A small image denoising model, trained from scratch.
Model: 32-pixel images, arch unet, activation leaky_relu, widths [96, 192, 192].
Rows from block 5 of a small image denoising model, named by matrix and row number. Rows with one number belong to one channel. Each number is 128 + 32 x the weight over its row's rms, rounded and kept within 0 to 255. All counts start at 0.
After each channel's rows are labels from the 100 images, of 14976, where the channel reaches its highest value: "patch colour" is the nearest of a few named colours to the mean colour under the peak. Only what is clearly more common there than usual is listed. The data: microscope photos of single blood and bone marrow cells. In brackets: how many of the 100, against the usual share in percent.
# convs0: first 3x3 conv (model.mid.1.convs.0.weight, 192x192x3x3, each kernel summed), inputs 0-95
# convs1: second 3x3 conv (model.mid.1.convs.1.weight, 192x192x3x3, transposed, each kernel summed), outputs 0-95

convs0.105 [125  97 107 154 125 120 101 111  85 116  89 100  78 179  86  78 123  98  93  96  97 170 118 117  72 163 134 111 154  84 100 100  84 177 168  94 155  94 111  98 103 104  99 113 151  84 189  82  93  90 169  96  99  97 116 172 113 137 127  89  82 176 169 134 155  83 115 176 111  98 152 101 100 133 105 189  88 176 100 115 162 115 164 161 129 102 112 111 162 157  78 117 118  85 155 188]
convs1.105 [130 126 175 148 105 167 184 112 159  96 118 145 184 119 144 182 110 114 178 154 169 114 124 111 178  99  81 123 115 158  92 173 179  54 167 151 120  63 143 122 154 149  72 105 120 176 122 121 106 103  96 106 120 177 150 117  89 106 139  97 162 100 111 118 101 142  91 143 130  95  82 133 182 130 150 118 147 101 110 153 118 136 104  92 114 144 142 144  96 151 168 172  93 159 138 100]
patch colour: purple (73 vs 36.4)

convs0.170 [101 170 170 105 123  97 141 148 159 159 178 127 146 182 138 135 177 145 154 163 108 169 182 125  96 162 179 154 184  82 150 162 148 123 129 125 163 167 161 100 157 154 183 103 163  85 168 157 152 127 151 172 153 155 172 111 157 112 191 158 153 164 154 110 153 152 154 179 110 174 158 151 153 101 162 170 166 176 119 155 146 153 192 173 153 167 120 106 147  98 158 167 168 150 143 111]
convs1.170 [155 115 176 159 127 148 156 131 139 100 104 124 207 112 174 191  72 123 184 108 173 102 125 127 187 109  60 107 126 159  67 145 147  68 136 159 119  96 140 138 152 146 111 148  89 171 128 147 110  98  95  89 126 177 111 100  70 133 131 107 173  81 105 110  95 131 109 124 117 100  75 137 160 161 154 135 136 116 155 162 137 111 112  99  97 146 146 171 111 170 170 162  79 145 109 118]
patch colour: blue (42 vs 20.6)

convs0.129 [177 159 140 158 177 162 162 162 162 118 177 168 163  61 143 141 101 142 154 159 176  74 143 171 157  65 143 152 116 146 174 147 136  85 190 150 100 138 143 165 165 140 145 182  80 140 100 148 167 129  93 143 145 155 134 114 138 157 147 162 160  96  96 173  94 184 131 135 179 156  95 146 162 169 143  95 159  95 188 146 114 149 101  74 139 148 171 165  79 117 159 133 157 146  84  97]
convs1.129 [ 77 108 170 114  80 124 135  90 134 150  91  98  98 161  99  82 142 113  92  99  91 186 141  90  99 150  96 123 152 144  68 113 133 128 108 135 191 111 148  73 113 147 107  70 166 127 125  85  87  87 104 108 165  64 171 119 103  92 183 101  87 129 107  99 109  63 148 146  66  85 114 131  99 116 161 180 108 151  73 163 123 128 173 127 111 151 109 115 150 149  89 197 130 132 178 114]
patch colour: white (29 vs 10.8)

convs0.94 [179  88  79 178 154 139  86  89 103  78  90 140  95 112  95 100  87  88 101 101 132  92  91 136 130 100 154  91 108  90 102  95  87 137 201 110 107  90  89 136  86  83  89 149 108  89 114 100 105 103 131  89  95  99  88 131  79 140  90 103 100 137 135 175 153 124  88 138 135 100 136  90  89 156  86 117  96 121 144 105 127  93 108 110  87  75 165 142 129 172 105  79  89 100 128 138]
convs1.94 [ 60 101 198 107  95 112 136 120 128 166 106  99 107 167 104  95 159 127 115 112  98 180 137  85  95 178 104 155 153 139 109 140 150 120 111 127 203 130 179  58 123 131 115  88 176 132 144  90  95  85 116 126 181  73 175 117 121  86 206  96  90 129 126 101 104  71 161 169  46  87  96 143 110 121 183 170 106 135  86 182 131 143 168 131 137 158 100 132 163 143 107 204 149 149 180 135]
patch colour: blue (56 vs 20.6)

convs0.118 [ 94 165 159 106 139 116 165 171 147 164 164 110 134 124 152 155 189 158 163 147 106 120 149 109 122 150 115 173 141 167 162 169 155 101  95 166 156 147 156  89 170 140 178 108 114 175 125 157 164 150  91 178 184 157 171 107 168 110 166 159 174 126 151  91 100  86 182 102 117 173  81 157 154 135 176 113 189 127  89 160 126 178 152 138 165 178 106 122 146 102 165 165 181 163 157 126]
convs1.118 [134 117 109 129 149 143  72 117 124  67 137 124 192 119 147 150  51 119 133 142 167  67 123 169 177 106 115  84 118  97 145 106 119 126 154 153  54 133 101 189 126 103 133 202 105 141 116 153 133 146 141 144  82 189  59 140 129 123  73 134 180  95 135 150 154 144  86  96 183 140 137 107 161 134  95  77 143 130 191  96 113  58  89 145 124  99 164 148 135 130 139 112  89 130  89 161]
patch colour: pink (52 vs 15.3); white (38 vs 10.8)

convs0.4 [146 148 165 128 134 113 126 116 115 160 135 166 109 174  95 121 175 135 122 140 131 151 176 173 113 147 162 147 225 149 118 112 132 176 172 116 197 149 155 122 112 146 144 120 169 124 194 132 134 121 156 125 147  99 159 167 140 125 199 142 115 186 129 198  98 152 181 180 133 126 132 126 114 130 138 191 151 160 156 161 150 162 179 135 191 128 131 155 173 129 130 166 166 116 147 182]
convs1.4 [115  95 162 151 112 148 172 116 135  93 112 138 181 123 177 181  81 124 168 126 173 113 129 139 171 103  69 129 124 175  80 152 171  72 147 185 112  73 117 117 162 163  76 105  95 171 110 137  90 111 103  84 149 151 126  89  90 119 119 100 159  98 119 117  97 134 107 113 128  94 103 152 163 159 144 111 152 113 139 188 127 118 102 122 108 132 112 142  78 163 175 174  84 179 129  88]
patch colour: purple (65 vs 36.4)

convs0.74 [149  94 103 156 106 129  97  94  85 109 107 109  79 184  85  80 113  97  82  96  99 168 113 110  95 176 128 110 162 102  97  89  92 167 161  90 151  82 114 102  92 109 104 120 167  93 180  93  78 101 172 101 105 103 122 153 114 130 114  94  71 171 164 126 155  92 110 172  92  98 177  98 106 126  84 182  93 167 104 102 157 105 173 167 101  97 136 111 163 146  86 108 118  86 144 154]
convs1.74 [114  88 177 152  95 151 153 112 145 113  92 123 168 101 133 164  92 105 171 112 139 102 123 113 161  90  68 108 112 152  82 147 167  70 141 136 105  87 169  86 141 152 106  95 140 155 141 140 109 118 102 120 135 158 149 122  80  98 183  96 143 104 109 102  87  77 127 129 105  88  96 159 162 134 193 146 143 121 116 177 112 110 128  96 137 142 135 152 119 155 177 177  85 161 143 109]
patch colour: purple (72 vs 36.4)

convs0.133 [221 110 112 154 201 159 124 137 103  68 120 160 144  81 139 144  57  71 102 131 179  97 127 168 125  92  90 112 155 128 154  95 119 125 227 148 107 118 132 153 143  95 145 181  82 129 201 148 106 135 127 133  89 143  86 103 101 161  84 122 160 130 173 142 169 158  74 154 133 123 128  87 172 127  84 128 118 127 139 114 162 104 125 103  99  90 170 149 104 157 143  85 116 109 138 155]
convs1.133 [ 63 117 157  91  87 102 113 121 125 177 115 110  97 173  90  64 175 130 105 145  74 183 156  83  81 170 103 151 175 128 128 127 137 142 113 104 197 146 170  83 101 122 132  74 156 124 145  74 116  97 112 113 150  56 169 134 131  96 174 111  77 156 113  90 133  39 142 177  71 106 135 117  88 112 142 171  91 167  71 130 122 147 158 141 139 137  95 118 177 151  82 163 163 142 158 126]
patch colour: blue (47 vs 20.6)

convs0.157 [ 81 172 181  63 145  86 180 124 158 154 126 121 161 126 148 158 135 170 157 173 110 102 151 151 119 120  76 149 151 145 157 150 132 152  84 160 111 171 124 114 136 165 142 105 117 186 142 170 173 173 116 175 189 155 175 101 162  97 146 119 168 144 177 115 111 117 144 122 145 175 107 162 181  94 158 126 160 101  99 142 134 149 132 154 178 170  96  95 136 139 172 147 175 148 138 102]
convs1.157 [159 134  73 153 176  99  92 151 123 156 139 139  92 158 124  93 144 136  89  77 110 160  90 137 153 166 173  96 129 120 202  89  87 154 134 118  79 146  63 136 119  54 146 174 144 142 113 107 121 118 167  97  83  90 102 196 166 140 111 115 114 154 135 171 148 136 138 124 170  82 180  71  75 133  68 136 119 154 141  88 119  96 118 151  71 127 125 125 119 152  88  82 141 105 136 144]
patch colour: pink (63 vs 15.3)

convs0.122 [176 151 149 165 178 164 137 149 152 133 166 174 146  65 148 156 104 146 145 151 173  70 152 186 169  72 135 151 127 138 166 152 157 103 174 154 105 151 138 173 170 152 146 184  50 151 104 162 168 152  95 154 144 158 137 123 136 144 141 163 156 108 101 166  95 186 148 132 175 150 109 147 160 159 141 116 156  92 198 147 123 156 122  79 154 143 174 177  79 116 153 146 151 155  97  98]
convs1.122 [ 74 106 169 108  95 112 138  99 112 142  89  98  97 179 104  77 151 109 105 102  75 181 142  74 115 169  86 140 156 131  97 118 134 144 134 121 174 119 150  72 120 126 114  76 174 129 130  76  98  90 119 115 155  58 174 125 107 107 189  93  91 122 115 129  98  71 137 164  53  92 123 132  91 125 153 165  90 159  82 162 132 124 145 117 111 153 106 121 151 163  92 176 137 151 164 128]
patch colour: white (30 vs 10.8)

convs0.166 [153 135 192 140 137 164 159 166 127 160 151 165 138 139 131 138 184 138 150 142 165 140 163 164 146 144 133 147 191 134 131 140 159 155 169 126 179 147 196 133 145 151 140 142 132 159 187 111 114 128 154 113 154 131 177 169 156 121 178 152 106 158 113 184 114 142 170 158 134 148 131 126 147 136 163 191 117 140 175 169 129 168 176 111 170 123 165 159 159 139 154 171 159 139 101 170]
convs1.166 [118 103 189 132 102 194 181 117 161  87  99 145 188  97 153 160  85 137 168 145 168 104 136 113 179 114  79 115 131 154  71 132 157  55 150 166 125  85 162 120 150 131  72 122 121 174 136 148 119 119 118  91 138 168 162 108  88 116 144 119 175 110 133 100 116  72  87 135 127 111  99 155 204 152 184 125 146 108 131 167 131  95 141 119 121 136 144 129 105 128 145 193 102 144 107 107]
patch colour: blue (51 vs 20.6)

convs0.163 [203 159 131 153 179 148 138 143 133 107 128 175 154  60 137 149 117 133 141 133 199  44 141 174 151  66 164 145 110 155 179 130 148  91 187 143 114 140 113 168 148 144 129 195  62 158  86 147 148 125  69 164 143 134 133 114 146 171 127 164 153 109  97 202  92 178 128  96 154 129  95 149 132 187 140  78 166  65 179 152  83 137 115  81 135 151 187 165  78 117 147 127 138 146 110  80]
convs1.163 [100 120 146 134  98 124  95 113 101 157 130 100  60 174  93  66 178 128  84  93  94 172 133  98  85 179 101 113 156 133 126 135  98 163 133 102 164 139 119  68 127  95 157  95 181 105 138  94 100 119 129 118 118  59 149 130 126 110 156 120  73 152 125 124 108  71 147 167 101  70 151 123  51 107 116 145  73 181  99 151 115 130 127 142 116 148 106 111 173 159  77 137 183 147 178 150]
patch colour: white (29 vs 10.8)

convs0.115 [181  96 150 179 123 130 114 121 112 123  98 128 100 139 106  99 107  84  99 124 127 139 145 114 103 145 109 126 187 100  70 118 119 148 183  96 156  80 150 156 103 126 111 131 171 116 222  90  86  92 164  79 138 103 120 148 106 168 138  75  83 164 159 137 174 114 125 185 105 118 164 133 129 135 134 194  88 170 136 115 150 122 199 153 141 102 154 135 165 195  78 125 131 102 152 185]
convs1.115 [159  98 168 126  98 178 167 101 145  82  83 136 193  89 137 204 101  98 158 122 189  94 165 158 183 106 131 156 117 142 104 146 185  45 172 146  93  58 127 119 148 133 102 122 124 176  98 136 114 112 119 120 117 161 110  88  68 118 114 104 146 102 123 121 114 105  80 127 135 117  76 178 207 165 187 149 112  79 148 164 140 144 106 112 123 107 146 147 116 124 152 188  63 131 105 122]
patch colour: purple (75 vs 36.4)

convs0.183 [176  97  84 180 116  99  94  91  84 105 111 106  82 118 100  87 129  85  99 109 113 113  85 107 100 102 164  98 112  98 109 100 100 130 198  96 166 103  97  87  79 101 100 128 115  81 152 104 101  84 120 101  90  94  88 169 107 109  99  93  94 113 101 176 125 107 100 139  95 100 124  94  94 152  85 113  91 116 107  84  99  89 104 113  89  88 153 122 112 156  83  95  95  79 126 138]
convs1.183 [ 91 143 161 125  93 115 116 123 125 197 133 120  77 192 101  54 167 116  85 122  60 175 152  86  99 173  88 138 154 135 105 124 129 154 113 120 196 154 139  66 134 120 140  90 163 139 113  78 111  88 124 129 167  68 186 133 133  93 199 127  71 152 122 126 106  71 162 162  77  96 107 139  68 122 147 153 111 147  73 172 120 145 144 146 122 147 130 146 159 149  87 169 165 148 184 134]
patch colour: blue (51 vs 20.6)

convs0.100 [190 121 103 169 137 136 102  98 119  88 118 124  76  92  97  95 100  90  96  77 143  80  89 125  95  81 169  99  81 114 141  94  94 124 167 113 115  87  86 130 104  98  83 163  97 106 116 120 102  90 102 109  99 111  86 160 118 146  93  91 110  98 113 179 114 131  88 108 117 115 117  89 123 165  84  79 125  81 136  86  94 101  78  97  76  86 165 139  83 145 115  92  74 106  87 136]
convs1.100 [116 148 170 107 104 112 130 154 138 149 142  70 109 159 132  68 179 117  92 151  56 180 161  75  90 154 105 195 140 153 162 132 135 145  93 126 187 137 171  66 117 141 130  82 175 131 150 115 109 100 120 166 171  86 182 117 171  86 188 150  72 135 120 129 132  55 206 170  40 149 153 139 125 134 156 176 132 139  98 150 121 151 159 117 152 167  85 122 166 136  94 205 165 144 155 123]
patch colour: grey (30 vs 12.6)

convs0.19 [ 92 178 149 121  98 107 130 149 158 159 154  97 134 171 147 130 123 141 152 142  84 193 152  85 115 159 160 172 156 136 139 149 145 162 109 164 163 156 132  97 166 149 158 121 112 143 115 152 157 192 142 180 141 158 141 114 183 121 153 138 158 197 229 127 169  95 139 140  99 135 124 158 163 101 140 188 157 177  74 160 210 133 165 127 180 137 102 118 150 103 155 158 194 137 131 132]
convs1.19 [171 149  75 123 116 111 111  60  98 112  79 137  84 187 100  79  88 122 114 103 142 134 115 114  61 118 126  95 108 109 116  79  76 139 138  97 114 139 114 136 122  94 126 104 146 153 143 113 109 109 151 106  42  66  58 175  92 120 125  87 108  81 143 140 115 129 104 125 138  86 143 144  40 168  64 112  67 147  97 100 142  61  80 130  54 103 157 116 129 183 137  90  60 119 157 142]
patch colour: blue (45 vs 20.6)

convs0.177 [193 118  83 177 160 166  91 126 103 115 125 158  97  66 119 115  92 100 106 112 145  59  99 141 126  55 161 108  71 134 145 110 111  95 189 118  93 121  87 120 128 107 117 176  81 105 109 115 135  96  94 111 100 108 111 131  76 147  94 119 124  70  85 195 119 147 120 110 139 138  89  99  89 170  95  79 115  74 150  88 102 115  80  75  94 100 192 174  64 135 107 110  98 112  97 100]
convs1.177 [ 84 129 159 112  75  84 121 106 124 181 146 110 140 178 117  59 185 129 118 104  66 191 129  96  88 148  89 122 184 143 102 149 144 118 149 116 177 132 144  73 106 128 151 104 177 133 138  86  85  93 105 118 170  93 175 120 147  88 170 138  89 138 120 112  86  35 135 151  59 119 109 153  90 125 164 149 108 153  70 170 107 130 146 145 108 169 122 113 170 174 120 179 168 139 160 111]
patch colour: white (31 vs 10.8)

convs0.70 [143 124 180 147 142 116 124 170 133 123 144 159 156 139 124 148 141 139 147 168 170 150 185 191 140 157 139 161 149 137 128 168 129 127 170 126 175 131 159 157 146 151 143 120 120 137 174 146 127 148 134 107 134 150 157 176 169 176 189 156 153 148 128 189 127 125 136 129 150 159 125 123 171 154 139 179 148 182 194 150 146 129 169 120 171 136 198 153 129 131 147 162 153 126 144 158]
convs1.70 [ 93  81 163 121 100 147 172  94 177  85  66  98 162 104 152 171  98 128 132 160 132  96 156 114 139  86  98 138 135 123  99 134 146  78 107 158 139  45 139 106 115 155  69 107 105 162 120 154 109 148 105  93 138 142 132  97  74 123 164 102 168 145 128  83 101  89 110 115 109 119 116 147 183 128 190 139 122 127 118 160 122 115 156 120 137 146 102 143 112 142 145 185  91 159  98 114]
patch colour: blue (51 vs 20.6)

convs0.114 [ 72 142 142  89  96 110 137 166 163 173 150  73 152 126 159 175 163 169 164 144  87 155 148  82  97 152 149 169 116 148 151 156 168  96  60 152 133 154 159  78 163 154 164  86 122 166 110 149 143 152 115 173 146 148 162 103 180  89 152 151 149 122 143  92 122  95 168 113  73 161  94 167 186  87 130 130 137 119  66 167 157 154 135 121 169 172  73  94 103 100 154 165 159 153 142 109]
convs1.114 [138 119  88 112 128 124  80  98 123 120  87 105 120 125 106  58 102 128  57 111 152 111  99 133  87 146 143  80 139  96 146  70 133 191 147 127 142 163  81 118  76 124 171 143 180 118 128 122 102 137 164 126  80  75  78 178 128 132 126 105  71  84 139 116 138 154 128 133 133 120 115  78  62 131  91 145  85 111 134 141 139  70 102 126 122 107 109 125 108  87  87  93 102  91 115 154]
patch colour: pink (68 vs 15.3)

convs0.185 [ 70 109 101  73  84 100 102 138 126 133  95 120 146 165 130 161 117 144 110 112  93 155  99  57 121 170 119 123 120 133  77 122 137 168  36 105 114 130 117 105 100 102 125  55 179 140 129 104 121 143 199 111 122 124  97  90 177  77  64  87 130 100 170  73 143  74 106 106  89 129 155 119 139  99 103 118 128 103  44 124 168 107 108 198  85 149  61  82 144 152  99 128 122 128 154 133]
convs1.185 [137 126  92 101 171  99  86 133  95 139 154 151  45 158 113  58 164 129  92 127  83 121 127 149  69 162 147 119 151 106 179 114  88 167 119 106 163 166  93 141 122  63 162 142 132  80 109 102 142 118 128 153 114 124  97 153 170 119 118 148 104 150 160 173 150 120 129 127 134 140 156  83  81 111  88 113 110 124 115 107 130 149 140 150 118 146 122 100 138  79 107  94 167  96 141 141]
patch colour: purple (66 vs 36.4)

convs0.150 [173  87  87 179 122 103  81  80  92  84  95 107  91 129 105  83 103  84  87  94 105 130  95 110  96 137 150  87 120 109 107  88  89 150 170  92 123  98  96 106  98  97  99 119 138  94 135  83  95  95 138  91  89  93  94 157 102 111  91  83 100 142 133 158 165 100  96 146  91  96 135  88  98 127  83 126  95 113 110  77 118  86 112 136  91  90 106 117 128 165  98  90  93  94 122 153]
convs1.150 [106 148 149 107  87 117 129 138 103 165 116  88  76 201 100  58 153 128  87 126  96 177 150 103  68 162 123 157 161 123 136 127 118 158  99 116 202 127 154  58 121 126 137  95 199 112 125 116 108 105 125 114 139  79 202 127 138  79 195 128  93 158 114 134 128  98 169 167  53 101 137 148  84 107 141 144 107 160  61 146 113 131 163 115 155 113 111 115 165 140  93 190 165 128 142 152]
patch colour: purple (68 vs 36.4)

convs0.182 [122  91 160 140 104 146 135 110 116 131 101 125 121 134  90  95 121 115 104 141 117 185 155  82 108 141 100 160 180 130  97  99 118 183 140 108 154 102 148  94  74 142 134  97 167 117 179  84  82 102 147 110 143  98 127 165 105 141 175 114  91 155 135 138 142  93 142 197  67 138 136 121 127 148 141 192  80 188  90 147 139 127 205 168 174  95 112 120 180 141  83 118 152  81 136 159]
convs1.182 [120 114 164 155 116 167 151 143 158 107 111 148 171  82 131 212  85 124 187 125 144  54 151 144 157  90 112 113 100 154 109 122 163 110 127 153 138  62 133 142 174 151  76 154  80 119 126 155 109 130 117 132 105 159 104 106  87 126 119 113 181 119 132  86 138 144  89 102 137 135 127 123 180 147 171 166 165  99 146 154 115  94 112  67 137 138 137 138 112 152 191 161  66 124 106  98]
patch colour: purple (75 vs 36.4)

convs0.48 [130 129  99 112 152 135 103 103 163 103  96 107 107 153 129  98  88 136  63  84 119 190  75 159 112 150  86 125 174 156  99  94 113 201 163 125 122 104 120 122 104 127 149 113 147 131 126 102  68 148 207 109 113 108 120 132 156 135  84  77 123 139 217 105 159  95 114 147 114 140 139  90 150 102  53 185 141 133 107 115 192 142 132 172  70 127 118 105 158 224 124  92 100 113 126 156]
convs1.48 [ 56 171  90 135 150  98  88 118 124 178 119 113  90 168  77  38 174 107  79  87  78 141 128 125  72 160 137 148 127 179 173 117 117 163 151  77 161 169  85 129 125  88 205 139 133 102  92  72 106 117 138 133 103  96 100 175 170  86 139 158  81 125 126 118 136 112 136 157 100 144 127 107  59 125 105 130 144 159 121  64 115 140 156 135 118  94 138  97 180 141  94 138 149 130 156 135]
patch colour: blue (50 vs 20.6)

convs0.53 [123 187 187 128 118 121 155 150 146 189 156 141 140 113 126 122 173 127 129 131 176 122 174 146 164 111 119 163 130 149 167 154 146 108 161 154 171 138 159 149 154 163 185 120  78 141 120 143 147 105  67 198 176 160 175 131 194 129 205 143 133  98  87 152  59 128 174 116 126 149  79 204 150 166 171 126 163 111 138 155  66 170 136 134 142 195 134 151 126  92 140 165 191 146 126 121]
convs1.53 [149 113 128 157 146 161 153 135 152  63 153 158 187  71 165 181  89 123 180 125 170  66 122 157 168  92 111  98 107 132 124 125 155  93 136 142  97  98 120 169 143 120 109 157  77 154 112 164 128 169 125 128 100 192  79 132  94 168  93 161 181  98 130 136 146 163  98  95 177 147 105 129 191 165 144 111 155  88 170 134 139  98  93  99 114 115 160 133  90 106 184 124 109 136 100 123]
patch colour: pink (34 vs 15.3)

convs0.176 [146 146 189 152 162 122 145 108 151 144 144 179 126 162 135 147 152 134 121 183 170 154 208 181 145 146 140 155 166 118 141 135 182 124 159 152 163 133 188 157 138 163 144 146 130 112 189 142 150 129 161 141 140 134 169 143 117 156 180 119 130 165 131 182 129 178 187 186 143 149 142 157 141 127 172 176 161 158 189 187 163 152 190 129 179 159 150 142 141 141 157 191 158 117 130 139]
convs1.176 [115  94 183 162 100 143 182 117 179  98 102 105 166 135 139 159 102 136 165 154 142 136 145 131 150  96  71 138 145 147  99 137 172  71 137 126 152  80 153 115 129 130 105  74 108 150 142 146  92 127 139 101 150 156 145 100 100 110 171  90 147 112 129  98  95  62 107 142 113  83  88 155 151 128 167 137 151 109 120 177 106 113 143 104 109 136  95 154 117 152 167 176  97 150 118 114]
patch colour: blue (47 vs 20.6)

convs0.187 [159 145 146 168 122 129 131 143 125 121 157 174 134 157 108 132 141 148 135 135 128 138 177 156 125 172 150 170 174 143 144 139 133 144 183 139 150 129 183 146 142 165 138 145 166 148 204 101 124 132 128 143 151 124 164 148 144 138 179 142  99 187 114 176  98 143 178 192 127 149 158 143 111 132 125 204 138 168 178 189 170 166 192 120 145 131 167 162 140 161 142 174 185 122 139 170]
convs1.187 [105  97 205 139  93 160 180 122 129  84  99 136 196 102 159 195  85 132 163 146 165 114 125 124 154  98  89 122 116 163  88 146 174  66 145 149 113  80 134 130 159 152  88  93 104 154 128 142 122 130 133  91 114 173 137  64  95 112 154  99 180 131 130  85  95  95  94 113 137 110  94 149 167 131 170 133 138  81 133 164 137 115 119 118 105 104 144 150 108 152 168 150 104 145 116 110]
patch colour: purple (62 vs 36.4)

convs0.76 [149  90  71 145 124 115  92  80  87  72  83 120  63 114  97  96  78 100  93  92  97 110 119 121  76 130 155  83 107  96 103 110  93 153 139  97  99  99 105 125  92 107  92 140  98  95 142 100 115 107 109 124  88 109  86 120 108 122  71  98 103 103 123 178 124 109 100 134 116 101 111  72 105 116  87 105  81 105  96  78 130  99  99 124  87  98 126 116 107 143  91  73 101  84 108 110]
convs1.76 [194 200 129 127 171 126 146 158 135 173 194 171 104 155 128  84 147 129 103 149 161 141 105 167 115 108 193 118 106 169 131 124 133 134 163 107 116 146 109 127 184 111 142 188  97 140  69 109 174 145 129 161 129 134 136 144 182 152 122 193 107 145 136 194 152 151 156 110 106 145 108  92 127 148  78  67 130 132 193 101 163 139  76 163  80 132 131 147 108 101 148  93 140 145 141 137]
patch colour: white (36 vs 10.8)

convs0.59 [196  84 111 133 159 171 110 107 123  89 123 147 103  47  97 131  62 111 129 121 165  43  83 105 140 101  86  81  74 121 126  92 105 125 152 128  99 107 112 166  98  82 102 133  63 140  99 134  75 124  97 109 108 154  70 137 115 201  81 102 161  88 137 141 139 111 107  84 137 101 121  96 133 145  87  96 110  87 131 129 101 113  69 130  92  81 165 138 115 158 121  91  77 129 117 173]
convs1.59 [ 85 147 147  98 133  90 121 124 143 148 133  67 113 157  85  88 206 146  81 154  74 160 150 125  43 175 124 149 189 123 158  96 128 154  99  94 203 159 168  76 128 149 184  92 156 101 137  88 144 134 128 136 152 102 181 125 161  59 185 143 104 149 129 111 167  68 168 146 100 169 136 149  98  88 128 181 121 146  86 145 124 151 159 120 150 152  77  77 160 111  61 137 187 121 129 137]
patch colour: grey (31 vs 12.6)

convs0.112 [140 103 122 145 111 119  88  96  95 107  95  98  84 176  74  79 116 104  83 111  97 169 115 108  87 176 136  99 163 100  95  96  93 161 165  95 165  96 116  89 106 105 107 110 172  86 164  82 104  93 160 108 115  87 111 168 124 140 127  98  83 179 157 141 164 104 127 183  92 100 158 104  92 121  89 188  93 164 116 107 147 105 169 161 121 103 142 121 173 147  82 114 136  88 151 177]
convs1.112 [103  96 185 169 106 163 159 127 129 105 119 147 175 128 166 177 103 133 198 115 159 121 125 141 180  77  85 139 122 158  90 157 171  73 145 136 112  83 168  82 140 120  73  99 110 168 125 125 107 109 116  98 132 138 125 119  67 114 147  97 161 109  96 134  80  78  92 133 128  93  98 142 142 154 151 137 163 107 114 174 102 111 137  95 100 142 125 160  80 155 181 161  97 187 126  80]
patch colour: purple (64 vs 36.4)

convs0.29 [177 100  85 176 122 114  87  94 110  85 104 119  94 108  87  79  77  86  88  79 113 106  96 132 100 114 153  94 100  90 102  77  86 129 175  98  98 102  92 103 102  83  91 136 112  90 102 100 100 100 123  87  83  92  85 135  84 122  90  91  93 151 125 179 137 116  89 147 100  95 134  94  88 146  78 110 110 102 122  86 109  85 104 129  72  88 149 136 127 150  95  86  95  84 119 132]
convs1.29 [ 95 132 180 130  90 131 135 107 125 168 121 124 108 165 115  94 168 130 122 117  90 186 161  75 108 151  83 147 159 167  95 144 157 121 110 111 179 133 181  56 138 129 122  72 167 127 131  75 104  75 105 117 159  75 198 100 102  79 196 116  92 147 106 108  88  56 152 175  62 102 117 130  99 117 183 157 137 147  82 176 110 136 162 134 128 162 119 129 171 161 112 201 138 166 181 128]
patch colour: blue (44 vs 20.6)