{
  "arch": "unet",
  "model": "image denoising model",
  "dataset": "microscope photos of single blood and bone marrow cells",
  "train_examples": 97085,
  "image_size": 32,
  "crop_scale_min": 0.7,
  "horizontal_flip": false,
  "color_jitter": 0.2,
  "task": "denoising",
  "loss": "mse",
  "noise_std": 0.4,
  "norm": "instancenorm",
  "activation": "leaky_relu",
  "widths": [96, 192, 192],
  "blocks_per_level": 2,
  "block": "basic",
  "attention": false,
  "upsampling": "nearest_conv",
  "init": "torch_default",
  "residual_init": "none",
  "optimizer": "adamw",
  "lr": 0.0018,
  "beta1": 0.8,
  "beta2": 0.999,
  "eps": 1e-06,
  "steps": 31700,
  "batch_size": 128,
  "epochs": 41.8,
  "lr_schedule": "wsd",
  "decay_fraction": 0.4,
  "final_lr_fraction": 0.01,
  "warmup_steps": 630,
  "weight_decay": 0.03
}
Rows from block 6 of a small image denoising model, named by matrix and row number. Each number is 128 + 32 x the weight over its row's rms, rounded and kept within 0 to 255. All counts start at 0. Numbers have three digits each.
After each channel's rows are labels from the 100 images, of 14976, where the channel reaches its highest value: "strongest on" is what is common among them. Only what is clearly more common there than usual is listed. The data: microscope photos of single blood and bone marrow cells. In brackets: how many of the 100, against the usual share in percent.
# convs0: first 3x3 conv (model.decb.0.0.convs.0.weight, 192x384x3x3, each kernel summed), inputs 192-287

convs0.185:147128136160168185140145134113023065125128118157128116120079116088137129120125127166108120139159129117138133096154084110121136094134121120148145153152102132108090072153107129078127061106132117031082167212074145112138099169158142151133115148103126131066120127126124137109138061124093154115
strongest on: cell type: blast (30 vs 6.1)

convs0.183:200158163173169155105164161166121131168167160143138160161102128140146166166176161171139145167180171166172171149164133157160164087163149113175173154169158171150106160165101154124105124177164120106127174208109162153176149183149166173166126173145159174101147163136165174134171106166147183163
strongest on: cell type: artefact (25 vs 9.8)

convs0.174:127160106101102111158086122154177104153099143083167096112147117109115093070145103107127095118094142160118112120104174099107085147080077120096109126068054106089099159113145151166162171074091095152119121111183056118086122100121110092062115141061132175155110138116118156108158135125176159083
strongest on: cell type: segmented neutrophil (47 vs 20)

convs0.158:070137152143142129085141164125091095075150133153129121153131185145161143136115157131142145143094148136134132138144157172143132160137109159137149115139139155164131133146183162153150072152145097117126128063118128130095125115170149124140126099133094126125136161145160160177144096158131066157
strongest on: smear: peripheral blood (41 vs 16.2); cell type: platelet (40 vs 1.1); cell type: artefact (28 vs 9.8)

convs0.81:119078103138136106183119081123063155109135093129150130137169124088136132127142104118145116115116088122104089090114115101112126108096144142114087096158117122142183094118179128081163163114127158165156126114169150106166100107123110112141125087122139111141125121127113072128079179115091087105
strongest on: cell type: blast (27 vs 6.1)

convs0.31:177170176166148146085167179187124143173138172132136150145104125143138149146178161154146158168161191144167179178160153184136137141172171097183198165148165157118113115155092127160106139164150126114129163195118160168183158180119167173158158164148161167120125167115163195131190111173156181157
strongest on: cell type: artefact (26 vs 9.8)

convs0.153:190159143152143148097141139169126129177150158143133149149087105117136152155164152144133140155161156173150149137142155144171152094151112119150134155151146154151081157140096134118102123161129120104113154184115154141139138152140143155132111179135159174086137145120141173109151112151153188159
strongest on: cell type: artefact (26 vs 9.8)

convs0.13:102146140115114157084123162113113117072129166139111093126145173189153105123088143109150129125081149131098131122126176162132106154120095153114140126100128128149127128131174161179143098144129114137099113059106111142096149104151132100118113086116086113115125141135145157185146104151166115151
strongest on: cell type: segmented neutrophil (62 vs 20)

convs0.167:126139142136137121073139170117080128060137142144107113149158181149133122141096156126125149124101149134121106153136135163146121121124120181136143123137142140189116124141174200166155069156170076081135120079102109122119105108177143113130139089143079121125160145173155164169149094147112081166
strongest on: smear: peripheral blood (51 vs 16.2); cell type: platelet (50 vs 1.1); cell type: artefact (28 vs 9.8)

convs0.17:123113143132124136165113098232062141254152155166084129130151134075141118112105104117167170139118149114089165176116226169104103132152122144136146182128161106150090000127108136183138104106130170152072119174068135141171192111103113117157110142178122109105129148137148100111153187144175068094
strongest on: cell type: blast (38 vs 6.1)

convs0.85:116092132132114131202119114185076154185135148177115145137161121130140129128127127111178167139124140124103166158110188172128113150153145134121124111129143120160138059108133114146153152128110179152122108130129118139171141110094117126111103123139130143129124147108134106128159189141173095111
strongest on: cell type: blast (28 vs 6.1)